From a checkpoint of a small class-conditioned image flow-matching model.
Training: adamw at rate 0.00082, 15400 steps, batches of 192.
Rows from block 4 of a small class-conditioned image flow-matching model, named by matrix and row number. Rows with one number belong to one neuron. Each number is 500 + 25 x the weight over its row's rms, rounded and kept within 0 to 999. All counts start at 0. Numbers have three digits each.
After each neuron's rows are labels from the 100 images, of 14976 (inputs lightly noised), where the neuron reaches its highest value: "top examples" is what is common among them. Only what is clearly more common there than usual is listed. The data: telescope images of galaxies (Galaxy Zoo DECaLS). In brackets: how many of the 100.
# fc1: MLP up (model.blocks.4.mlp.fc1.weight, 1024x256), inputs 0-85
# fc2: MLP down (model.blocks.4.mlp.fc2.weight, 256x1024, transposed), outputs 0-85

fc1.101:467533524499517514500488466500468480484509471472509523485501451498482490541447500440546512485462471474509504459498501491520483492459518503528492493473529498496554508525511483477494523457458543514496516495475488476543504490479515476481492510506521471530491466
fc2.101:507505522450504528529476467482492469527498514473509479496495513507542490508555417484499517507501481488480515520483497505495520505499466501529501476496498481492483509506509491496460537496547539472547505517552459479507492482504490482469503490491489468426503514
top examples: shape: featured or disk (62); edge-on disk: no (50)

fc1.744:500493513485500509516508477449518499507491477486480542578497524507511529497484498464522521508487477512524479493489480502513505520491523505473475513490533533518496502488497509472505517515513486515577460505484490526508497546556455469469431522504491451489486518
fc2.744:502538493512458525490493495474500498496488504480528477537504446486535538508507512523464494536497499433469466515519485506489458510465525497522513504492502499487526474511514509465527521525505478470488502505490472498536488516452443459488455490475491478525504515
top examples: shape: featured or disk (60); edge-on disk: no (55); spiral arms: yes (40)

fc1.435:490509524518505514465461533526490499510514490456501548521524475515513510504443518537557540526468491505521496484522494514509507479481504471494529484479531493482450522480526471469529468506521471494550495500517531482456503508489505449481467475496528447460480506
fc2.435:523467499488442511495436553524500495493529514464566468501473502498471503518532488527474501538474502495484476490522501501472490526501487502510495488554479517501488525467516508474514484501483491475494494507496508503529506509464514492497481517493492435504503524
top examples: shape: featured or disk (67); edge-on disk: no (59); bulge size: small (26)

fc1.152:491474535534484492553526501472491510485530454461506515481511526438545504492463500488518472528491512484469477479519562480542515504546485518502501465495478542494510507503483448550509446479500489505507484489537489556523525505538527453508539534479506516489525501
fc2.152:473490505520498468493472473501489536492482458554477513492529469503539482483492461458501491469502459482462518530474505495512505481517458559501508466486502536500491474484518493472465516523508522500534482517503477534486500465514454531476497498522518498493504515
top examples: shape: featured or disk (63); edge-on disk: no (57); bar: no (35)

fc1.469:499495505505497511482476509544504476532524540495541572517492470506456482473451490529516487524461476497481485535502490510539492521503453505493492516453485531504466493481559499505520477538524459502528463486492520507503527475503526473498515478491502496481493491
fc2.469:513510523497504522525540512536497527501508460482523444484542488499527507505526474549503544549498501536516479540497505491490490501498490490493498545485518499487474530470526512496521515502487464485492485465432469485497497494454534479501478487467497437512513518
top examples: shape: featured or disk (71); edge-on disk: no (60); spiral winding: tight (30)

fc1.396:478502485506522426517516531448511518475434498535499515477532492503525525484513545510488476537489509507520506502512502507499528477497520540423508513480497521479479501539501509503484494517562515503527523469517519542494517502541492459477494517521522464460522470
fc2.396:490527467492546550503508484541432503452554493474535486477506525503543478580511470467506495460506500515443483544516461481545500530482534535519482509516466506490524492496525522497509455514555527504465519529514520482500521508486505529502475499484505518460498485
top examples: shape: featured or disk (62); edge-on disk: no (53)

fc1.13:491494496457448486493521495499522503522500490488486499533498467475500505514507498512502468504495518518494494527499469493516502481483483526499497506507501530472490500507501460516517473539506507491536489466507487549537439502496490496514498506495510506468509512
fc2.13:499496501516491499483486500513504515533494487492449510488495484507497494477504491509508485502512492492502554500509495507493471511481537467525478476509379477493520509511500501580500521505497501492516514495440509470552521502552527514503503497497503488499494489
top examples: shape: featured or disk (94); edge-on disk: no (87); spiral arms: yes (77)

fc1.155:492475505488443488499528498489564494490502486512451501515531470501529524481498529475520514500503486562445483495500477506504495481485451517479486508491538479509508512503517519538492486480507509505513508485512472522506484512498434470454512510502523501506495495
fc2.155:481478490504512505505513527499494484506506483494494494530513508504498512532512497521476495508491485462505495484494488498512489511497521485484468440507431474492521502527486511519490508415502482499527510460464499528569476482468509479495504517500501575499503487
top examples: shape: featured or disk (90); edge-on disk: no (88); spiral arms: yes (79)

fc1.549:491507516491452491486493470520567525493529505497550532482504530490439511487503481485504543504481517512506490489512485507501444461478522479499486499526508542486491470487535489462492515464502502515505517488536511523540463483498505502538502526507516471502523529
fc2.549:475495533511460486513510484486475489490491503508540523497528508508468500517483481510480536494513485468466495494486512496522466456471473501547502464483435517512483497496482486521521527494494518480551526514488527521504488495442501511503535504499492534489517499
top examples: shape: featured or disk (68); edge-on disk: no (61); spiral arms: yes (51)

fc1.176:467507515536447511507497536508411517515508533504510503537503505513472496469479497561505511485501477495491513482523512527520529472510519504509492537519487502497487487506535474538528509544506507458547505511522531537498502521515476502595518502513515539507505481
fc2.176:493471531470571487528441508503468543518505496517501494510503453498512515463489505492491491517505492453499451506496494498510466506506488505496525508460562496503532488490516484530540512516502484519538498529497492530559509487572491510519530484512477522477499503
top examples: shape: featured or disk (65); edge-on disk: yes (42); roundness: cigar-shaped (31)

fc1.544:525536518488506489477488462485460510499500482559503488534492473516512479442514481510447528571485504483495510491506435504478540477515496462494463455468444509487468493557505484482500490483510521484514462521529534543476527496514536504508456491504501482474512490
fc2.544:469507506503496514534479510513505529514495537531532485511527465503497444467478493512499455597501517530494484536516528506451500487510524544480453511485542470493477438532481517478490483486504522496512490494484515473498516518507541513468544497506486502550491513
top examples: edge-on disk: no (50); spiral arms: yes (41)

fc1.441:492536520479478484509520489483509517510509550529501520494475476515514524491441518517475480478487530503503500500505519505542506444473566506477502495498465526477512504539527536490491510549512481461504511458518526446473530519489416485510461492497489494505494493
fc2.441:493527501527500496512462490496528500511495524498510493497584439497519479489506534524501514515489511541487515501503463485524456545535519488464495523503491502481484480481506508473528524571506522514469462496538509482506500493468502499517541480503481502502508531
top examples: edge-on disk: no (50); bulge size: small (27)

fc1.407:489475476491548481544496515472510516494480507464499508483520470472534487520513518502510486522509469498494469495480502458494559462521512558509510458498502545478486505519534503515500488514526510467500506452482495487545467504565498490491513526509490521518538499
fc2.407:504484454490518493475505485533478497514521520551480490469522512504527521493520507475490475474501429489499478490519468505471500490499528533530496453522519561501492490496463529492469511472511503474513537498522515510444520508459520490516485505474478499507507525
top examples: shape: star or artifact (25)

fc1.268:466478542487451486495531490511452503458510533483488514504447500494465512487504502484510517497517464530473457498480493512521530494480507491491493535481460498489497504511500533472529490539504507496525517526493503492506508522528544490461485523458485512500533488
fc2.268:491510472496509506428523500535525498512504462484440493490516542498512494502487469495468472499520472514492523503524511499500528533478559495479477493510460501457456508507505503503523506550516474506443536536481502490522502513482572501511469497519525509505506522
top examples: shape: featured or disk (69); edge-on disk: yes (31)

fc1.224:494461516560500501487500515513496511525541507466481507533472454513490503474484483495517486433550528485496482491485541497547528484484507474504473485503507499476490517512514473502505476478436471487485481512543518511517505537510476469527470490492514530515491488
fc2.224:538533495495449472518466494515505461493543484479490496502511531489507504484505523480491530431552470491476528508455498517562504491567472491518523510488490524464515547510532481512474507500539455480495490461486563495500514544495506437498528517481490578484504491
top examples: shape: featured or disk (67); edge-on disk: no (57); spiral arms: yes (43)

fc1.609:472492514512501492511531526521540493517541475502488503509528491477502506513467529475535521509444492525494471495518460526514512494503492490473543474478453477482482516487520522508512459484548483521510501464528511513509483489504506492498491519465525475539503481
fc2.609:481480499511516503486487480472429472500465484518507492484531517501527507555475505524416535473534490472496464530487537495552452511478481433508496446505515486512545491513498505494513521534521514542506463489490495539475460517511497500476499486504500530526503489
top examples: shape: featured or disk (64); edge-on disk: no (53); spiral arms: yes (42)

fc1.356:477524557519494478507510472509533483538536469495497516521531496487454544473492497480520476516465504510508495542456509508501465498517483477500513491490513587491470459500440510504485520487445531501585517498498519505490478520473481505484514500524557461438485468
fc2.356:509484443501438485500445499509525471486519512519496497533501475491507550493550586498498535522468506502480492504427515503492489511497513537494528472494491436515487448517444528481502544478515560486474496511492577493496498523483542505488524505522448500535512514
top examples: edge-on disk: no (51)

fc1.16:480493524500497513505469503517515531509527501545526495479507484521528493472465521529426519470460487488502511491490549502510481516512479474454526540480477458485537449492529503556552455462481483503546470499511499498471489496534502507469525485452503492466509457
fc2.16:519519494502484473466493489525489530498482505506519516482562507498481503494537496552507495481468470490490482486531486529537509522521488514528520520473543520488502456505521484513525535479503480525490500506444467484510521495518488493507465520489494481506501471
top examples: shape: featured or disk (71); edge-on disk: no (56); bulge size: small (31)

fc1.62:501473493494461492499481526501568484518491486484513516493489453479481494486503543466508480472501495538475509502491483491493494453469486515495519472503549514490503494498489490506544506581488542500524478488491511524495465495502485504481491530455515476508518478
fc2.62:487502503515557500482527497527548516530504483501447512520493486503501535488501497497488491504490489573508508519507520491512450535463492496496504509475426474483490513511496476538485495497505468507472458504445521550586508497530523504539503496526505470509507487
top examples: shape: featured or disk (79); edge-on disk: yes (31); bulge size: small (27)

fc1.512:453491516497471483480528505485451536494510508501522500496540450516511525505488491502478486505488498464497487496494485537497527497493523493485514519499528514488489490507484534519502523508483511502484487512522497518526508509514525494560509494463520459475497483
fc2.512:501505508522535495488514493518530502504512485499443500524444462497517507491530465561487479491506485485512506505500531499497499499462551466538498473530468498494519499524517525535508512498522485510479509497412484517590473479529507488511482504488500498481513505
top examples: shape: featured or disk (69); edge-on disk: no (61); spiral arms: yes (52)

fc1.648:463492521502532465511497525515490467535500508440528553538512494488462538510432500508510482488510476495477501523506513496487482500462512482491512460491510587495441489499475464494534543513465519488574488523503538489473508519498474463481496465542512466422495490
fc2.648:473472471468422508525458537483497491513485508478542455498474482500511522528542509524510510473536528510472486509512520527513506538524461492449514467518459447514476501490492473506460539543507556491502496487490534521479491508488492461508492525512478462546499509
top examples: shape: featured or disk (62); edge-on disk: no (53); bar: no (30)

fc1.181:477520484491538499472471485495474496511540518459494511520470448489470572503453479571505512464487486499498477476494542506492519502467539509513489514490489480515502528519556518448458508531466480475494467502508490498497485517465448494486453495490504489535506494
fc2.181:472510513497456475530453491501496516498517502471507520524503518489507529504547485464462512472507517498518499536491496492537497488491521521514495498546533510493485508523504481484459509515531505512495517517469487468523526533532511489504536498470513508466509508
top examples: edge-on disk: no (52); spiral arms: yes (45)

fc1.30:520508526475463521483507480471510511463505518534542503476462468498488504485514480574508491503526516455463503516465492528510535482449491495503506543478526536497524462483524564526500500520527502493521492462512530507495519521457484463491527491467504489503494513
fc2.30:523499498514526498467504493501508508475529473498488513482503513505487521490460460491523481526568479446521513514499543480487544493512480517495493514540472473475526475490516496511489514503477532486509486477500551447511511493496486479479440513479532522524508506
top examples: shape: featured or disk (65); edge-on disk: no (55); spiral arms: yes (41)

fc1.698:498504503447505521490521479522534516508514488557466519491548499518457531462487535492515518521463500512457490471486454505504499540488465452475481482502495510495479508527534540463481463495511503507529511492516500494488507500485483489489494511502517469496508497
fc2.698:465503483494501466502493496493514452506477470491538498484508495494472468550490502564474528467506500503538517506506522507539504508520518490480496464501487500486518504470463490512479532500480493542503454526497531521469475534447500545510474491530509511504495486
top examples: edge-on disk: no (50); spiral arms: yes (40)

fc1.681:500508486498457486530527504519462483522503514495516508508511499495503514529543474488485457491537540454419521450514535493521480458481542529504462471508474519497534466528530472523485480504490482470518493520530548497516500478553487493498505518506488458504504531
fc2.681:509492484485518532497511504480526511540487505511499510544473526494484519482536466452459495516480497494498490525515547508474458473499436524493571517502518532535473527486491469494492506495507521475533515501499508476520510503490487525481519485504485467502501510
top examples: edge-on disk: no (52); bar: no (32)

fc1.175:529518547490488472489510483500518482535536538529502514505535477509497517500489516489490522510500489538497494424537483510510514476462513481477469491492517503486510478572548537493482469509489505507499518493520539479507497559489456496480465504488530473499508505
fc2.175:533512521459502503496470518497497435532461515489528485484546466501498482545489501494448525471498476499471476457474534506514451474489529467466540486472493485512502492459461505436554504559493464550503488508504516555558481461486504481491492497493509493504503511
top examples: shape: featured or disk (65); edge-on disk: no (61); spiral arms: yes (47)

fc1.503:479473548514495528479545496493555473510476484470473525494533497510493513534492560495539517473448499523511485511526498507518530508491493496486497518516455536503481524477515537525501476509507494483524466483521524570502483503513484469493469505489494463483470550
fc2.503:481482513511524465519500503517441491522509513517538486490556496499502510486499517514545525506516517503481499518506479500520512485506447455488506489500473512480502500517490476492508541566489525498519517526524513520527483480469550522512499486514487502483492499
top examples: shape: featured or disk (64); edge-on disk: no (52)

fc1.100:465501518485504505489515536503473510518487536481471494526529511505491553504518486493508520500525505513501485508513483530483536539489527486458528499491478510513495489526548488514459491489507507511512469482508458485538484527533460490458479516524461466431491500
fc2.100:521524507507474514507488513497484481514501487466503530573490517496494483511504455490495504513494503581493506511498538487485522500507551515506540471487523530493473475492499447531470495503511522465491450535551426499496504490539500511477520476487516432504489505
top examples: shape: featured or disk (62); edge-on disk: no (51)

fc1.81:501509486483523482536501518495514497526494489518513526513500523506509504498514513466504507499486508532479444489493466546491545515465520496468492516476565531523494517506498520531505514504530483504547498504510475497512504529508467514489481508467516490502515511
fc2.81:500507507487428494513581513495493488505503482508493506556511474491509501505505507499485492496496483463497456500496448469488493518484449496496503479488573511486510484500505491463529524486500478463517546485568481487513512503502467502511458482500498540504502516
top examples: edge-on disk: no (99); shape: featured or disk (99); spiral arms: yes (91)

fc1.702:494467510523455477535492481471475502496512498515539504522475509499536521486498506488484504467491509527502468514495488521576493527497568500461506500445540521505513499515504454504518565521495477483514514499496488543515485502575465516605549498477511459485521505
fc2.702:486504504492513490502517517508527498490486501481467494494548515501522486508498527510508478489508490504548465500483512500501490508485490505516533480502517498484489502499477507503522502497511502524490529429473498506445491481481572499540538492493505562477502506
top examples: edge-on disk: no (87); shape: featured or disk (87); spiral arms: yes (81)

fc1.749:467521507486529479500520469492532537467490521515499531515483529482503471482498535540488498487490478485469481483492487482528484481459542520514495514452487520493507485525508520481529470509500506487522523490488478463510526528472492466538454491508537504525524497
fc2.749:507518519492490497454506488524542501490512519487497511438516469498510507498503499507517499511497485525563554489510469511486493528491535527531491499505446515520496501505498543546479544456509513497534502503516503481468496496490507512501465514466507472524506492
top examples: edge-on disk: no (51); bulge size: small (28)

fc1.476:534463525488483499510521544535502493576478514480506518492477489470455482548527480482542541505501487520448495517546473485498492520516485502500506478510454487507486531499477464553514480522512490463521530506516487531488461485575511509511473508472470481497521512
fc2.476:518483488557481518530482502471527509532508512518486511483499541505462520487520439491475544493478509527443490494514538504486479477504519521521518500494520512508466483503498468516530463481511538489510488495526480489516508503505474509501517499472499500501513484
top examples: edge-on disk: no (50)

fc1.649:505464501501554495505519523485516511511497502486516488520512437472471477525495491463522499442505501453480527503486510521508530496489489499494507503497539490501497454501487496522510459558503502503487492503480532507544483522553523475510526537504479520529501531
fc2.649:527547514478469491530506506486488446534493499515487503446509472504517519521484524484448474511505478455481504493479490483528510471473449498458462503516481512492538487478480487515467540493494510486497522516507561509499454509460537507497524493487500503471519507
top examples: shape: featured or disk (66); edge-on disk: no (57); spiral arms: yes (47)

fc1.43:476500526544559550526493493485479462503464494468518496558510531487500509553467520468522496484480540488472486503513443463494504479520508505533489535503470543505468537484519499466475491533445472508456494511486465530542500502508455503479509485503499507498518482
fc2.43:486506460514425507534481490502498475520484503487451515558473522486490471474498491501476521487488515541506528488477537503445521481510504505516446478515472503473455525488494477469482500556554526450477501534502484520491484525514475498521521509486528484497504508
top examples: edge-on disk: no (51)

fc1.721:483528530516540513521420457485478495500509529498494495516514514497505493508498506565499474486490516488520502487468476499485475506523455485463511471488506503490514487510504517568535486464481523510478508467472503496453494479517509483539476482465483549462501479
fc2.721:504489510489513491497479487512535541515493486505526486457425544497504511480448556525516480473506487462499503476511445495532497510513481487516483494475509467475521480513499519541492499452512489504528524481468520510524485501601476516498496497488502464501499505
top examples: shape: star or artifact (28)

fc1.213:501486513521480493529480503480565495515504499509537514562530503514481530481511503509541512486486478501473454494489473534545527543465455497472505504516558526516532504496490520513493501531514498463511464515501455454549511511558528502505530497483500457485482528
fc2.213:508530518478455480484551507496544491484511503488507498489534513495499503513512457479448492499505491455510457506484455493504505514510465471489492484480532485463497477497501492458533505486497488491529564488508454495502476504455541484534492503503486526497510521
top examples: edge-on disk: no (97); shape: featured or disk (97); spiral arms: yes (66)

fc1.205:468498482520544480449503524484510515491494528513491508514532475443487490524477537505512502503500528483497508473523498471507475467484539540492503486497418505446507491537518489456508468482516504501525496446537491507526492516464502504505503554501502439491559478
fc2.205:535508511528514508493513499495557500515506494493484491498486484497499524509499515496456506520501496481529468521505471497477481491484529460487500540469436510489524505510514474530485514496497499481477484518477517528533476494450534502504531500484501487512499485
top examples: edge-on disk: no (51); spiral arms: yes (46)

fc1.509:492530497461511493497514528483478515525486498523521529463491521455518512534469517502479488505486529516455514499503480494507460498500567536486500513502488502500491492536483499487472529465506486482460546496487501513506468473519505478512460530501513466499573503
fc2.509:523536478490534493458519464522495547505495494475498506482512501493503493504493531530544491510521496503462519498506528497490472477533446487493526543517495495503476484484512541502502497423503502496517483485487532498509498501515500534509481495503508471498498504
top examples: shape: featured or disk (66); edge-on disk: no (55); spiral arms: yes (49)

fc1.274:496528471545582498495469514507533496539527560507541506547543476512463477484447532523509480495482514463496530489519468477497479530488527512482483496478530484481486509495552484518504527503535474506524474507512518500501521474491517510505525489501515453500526446
fc2.274:481513505480507481504498523528509506471513455503477480460526555501524509496509479521467485497509482490526484501519471525506496490530544522519473467492519473498494507490529476497494556561470450504504500517478463511507499497502495513498478504462481498486502496
top examples: shape: featured or disk (79); edge-on disk: no (62); spiral arms: yes (49)

fc1.304:485522484481487483546526511524525543495485472491472463482528491474447548522462505495516496508496504486487462521507516513511481510499459492460562506522504454483518510501525482481505447472519461533493498461469484525515496504523515477515529541464528508519514488
fc2.304:492530476515511526516487494463466460496498482531520446520505498496443446526450472526461520478485488507503522570494514497534510538495519435483484468462499458568527493482474506496500548504494519528482470500497502499498493535528494539485503485573517509509497483
top examples: shape: star or artifact (25)

fc1.580:471528500505465492521484529499523529490509507548521474516496503511464502489522514525522474502489512474489491522480489512496509467506512497491497489490483510507526523527487476451554544562525558499489471489508509523573503476521484481483534524471539484488517500
fc2.580:537448490508512446516489545548453469482539439536458486516483516506492500494443538497489488474510520512472551483502483509506525517529545481516496492471489480494524496535485477470515511515498555527500489534463504514509496508508438498465458501470530500531513486
top examples: shape: featured or disk (80); edge-on disk: no (61); bulge size: small (31)

fc1.188:510501474551523527453494529504495506486519464529506515466536473483526456475511494500499468487495497490524511491497481488518506511494517520498502503501543519490484471495496523460489450532523514481511490460522518519518492469516599474542514502503535511511503499
fc2.188:516524506469539511490517492511531447483506508506488493537544511494495493486525486485490535508504513533514480494527541496488516490489574490478528469476480516501465489475502484501507482515495529500499474521507516522492491530475520511508467495516521471504514491
top examples: shape: featured or disk (60); edge-on disk: no (58); spiral arms: yes (55)

fc1.300:474505517517509480498484492478471504501486522519519530493561465480494499516483524492495484453447510526482480466507482459521480505526471495489497507506512516471474449529494528567492501487481548512449495474567501501515512502525481459473498509495499460494495469
fc2.300:500537506505450477537547510525473493469502498470465509481412468507481488484475547483541497529500493491502468474512513491500497501510520498504518524549501477473509504503507505475473466501505466511461502495473510523518505517461483504494449491516502489504494490
top examples: shape: featured or disk (72); edge-on disk: no (60); spiral arms: yes (46)

fc1.226:487460544538527448485485484497488503476518531519474487482493494479522503513525513455503479468500496526496515493521473497523533538546444490496474476439518473486492488504534537536528467499499491510495490462519534505495506486542446513500505545484518477473515505
fc2.226:499459526505505511497475530495550480451472509492503488471569552497525491498525512509516499499477494496504505530491523487528486515491492510522520505527518480489503518519477500474497529519493495512467511500492501491485532506516487484494581504508524557467501505
top examples: shape: star or artifact (26)

fc1.390:504472497533504511509508532509522511523541522460476502457477454480491549522487511486492454453489524521464544473519544491563501485464531538472495462513515515474520522552509536508504524532525469472511485475536521501508497526453437501463476508475520485514508473
fc2.390:480498496477515500448469501474556502510495491506513481507523453502477466466492478454489501524517522486438506498496531501485475513503489467522504546486466487510503477476514518459522521599497517501531476534463515550496514507540498491494496491501511523504491514
top examples: edge-on disk: no (55); spiral arms: yes (46)

fc1.366:501474491523515500526510486507421485488454485515449494503512536493535510524523493480483514477489487487479506497444509525538492517497422515461503481479515450493547486506453536573521503503518505468482528484501492546524514510531482462470448498475476523512501512
fc2.366:506462486505516507533465494462500454517522490469518480504564513497498515502531502507451528530475499499536490545515495496482496469523445460494481528477480489485527513476540496515471551472510481512506531537471489540550482491487524471496469476485475460526510491
top examples: shape: star or artifact (25)

fc1.591:507476485491490489533444510493452533477477448478483524503568519507507498507532499462480507516483498517495556519529528452478484525466538528528470494517490482524525515477504485459475499522497485475550523469525480542537506476434507495500500506521480520466517511
fc2.591:443507480521466495464482503499472514498503485497453497540437525503505518482515505543475473443492489493525493525459514510505467481506447491474495501542515492576458529492501510472547500508505484528503512534495470490560466503471522517520504493505504505495470503
top examples: spiral arms: yes (41)

fc1.457:514481517539499475523523486490456491509469491502519508510587490480507485475476532480491479483474515540488481487514504474540497487522553487482491479522509483484486508529512506506481529519513507452501510500493487525497508482519456501530546505503500412510511457
fc2.457:519489521506495513491458524488484478502478502489482499535420528502525520493490488494469487504509487502524502480523513505481555542496506490487494509507454501529488524494496497543526475530505512515530478543471500484495506519525551490497438495471483505488497497
top examples: spiral arms: yes (43)

fc1.568:502477465501481529491464519508506504476481501480548502528485479511438497512445466575499500447481439477501475498521483465509507481489533497503468553517495459483540489492530527473528455540483478473505478523488436484528517488461518497471478501452508507554479488
fc2.568:498521484545517538528465513496499480463478515503496514524520506501543450493534496488491514474483495459557514520500574492526478444484461525541506517527519541477508497473509504452474506520537496480505499520494439460499515531471497505557529495464520487412503509
top examples: edge-on disk: no (51); spiral arms: yes (42)

fc1.666:450538507523484486482462486467559523493502533526505494440525548512507498537485499511469506500506497493483525461494511474468499508520505507493529508458552500497531492529540491508476431554523511497507518497532489499533471492520434517443480504505506476504503492
fc2.666:470506497458508508527520486523551487491499499480486492513511549487526497510491442514506499483501485541522455501527460491509482510538445500508496495504552484500520462512495494506492467538510490503519529474524484550452500473543514494505487499498509494507494493
top examples: edge-on disk: no (50); spiral arms: yes (41)

fc1.192:492515496543510478508500517501441487472461532485536484467492518512519452480507500480496529530513515497482481500541501452517492501515488478491473470524526493481595512505547502467492500495488487463516492500494501455471522496502498480492523495514477484557506479
fc2.192:533480518507474510476498552505523483541470489460591502517504487504476462475478469499496466532552508540485481483507532489481503487494493498504464506543501514491556551506536539511539473489531512505537509515529453444512480489544532473507516483515512427440492514
top examples: shape: featured or disk (62); spiral arms: yes (43)

fc1.218:477484493483543479474495505465504502496474490464472511456523462468520516510470503499455463512506508498521531503476450531517505469523482518514478484502521520455488512517498481502489456496510539499479485456525503509504465494478502515542520527457492527501512516
fc2.218:487507486511494500533489485538473475500524468551460509475460520508506512491483477490509489472503513496500481487531513503515511464471510503482536487505465507484516503502519467510458515474515492521489512471492478517497454499508522486556449502482508481485487501
top examples: shape: featured or disk (68); edge-on disk: no (59); spiral arms: yes (49)

fc1.655:518492494470518476516537480476397507508442473459550489545524492488536496482512470504466507514490482504507476515468524486520495458500523486505480547482451505514461503489457497557500475489467505489515465504517513467506518491483529504507459512523503517512530490
fc2.655:479474497462488496472503513508445496532478499476561513531480464499486472519486523472539490521514481501470518533517526485498536495506530495469499564488524526475518504491484483495528511483508506509503529545535490518497498488567491571445532506516508489505498522
top examples: shape: featured or disk (60); edge-on disk: no (50); spiral arms: yes (43)

fc1.613:461450522527499486518510511488511491515527526478503494512504490493511562524468510489510466432511552533470519460500539490595524498485512542493523512500505500456505523534549508493485492543483459476513505480556504515536476547499438470483461504492520474530500506
fc2.613:486485484487479505493448497513489503535490507521541471518537448499508449466502489480494486557467525464485522469522423511432480499503553490490485508488491483494487466509481476452512503546471537504523491504490486524584481498485490510474504494494506516532504523
top examples: edge-on disk: no (50)

fc1.492:512485524503504469542504500494470494509460493482508518518512488483529535530492536527512518475499513516498474478502485509573502532493548499468536492479520518475496532520480514552511554520485481498475523504504508581503482515489429476573493508474499463486504515
fc2.492:509508495511501489504501506493527512522516506518520491454481475499485494485498506516483500507480478493539507483507489499475506520500534529520491484496468506518505455491535476508499512535482491498526482460433484481481506489547589511538504503507490527512502505
top examples: spiral arms: yes (43)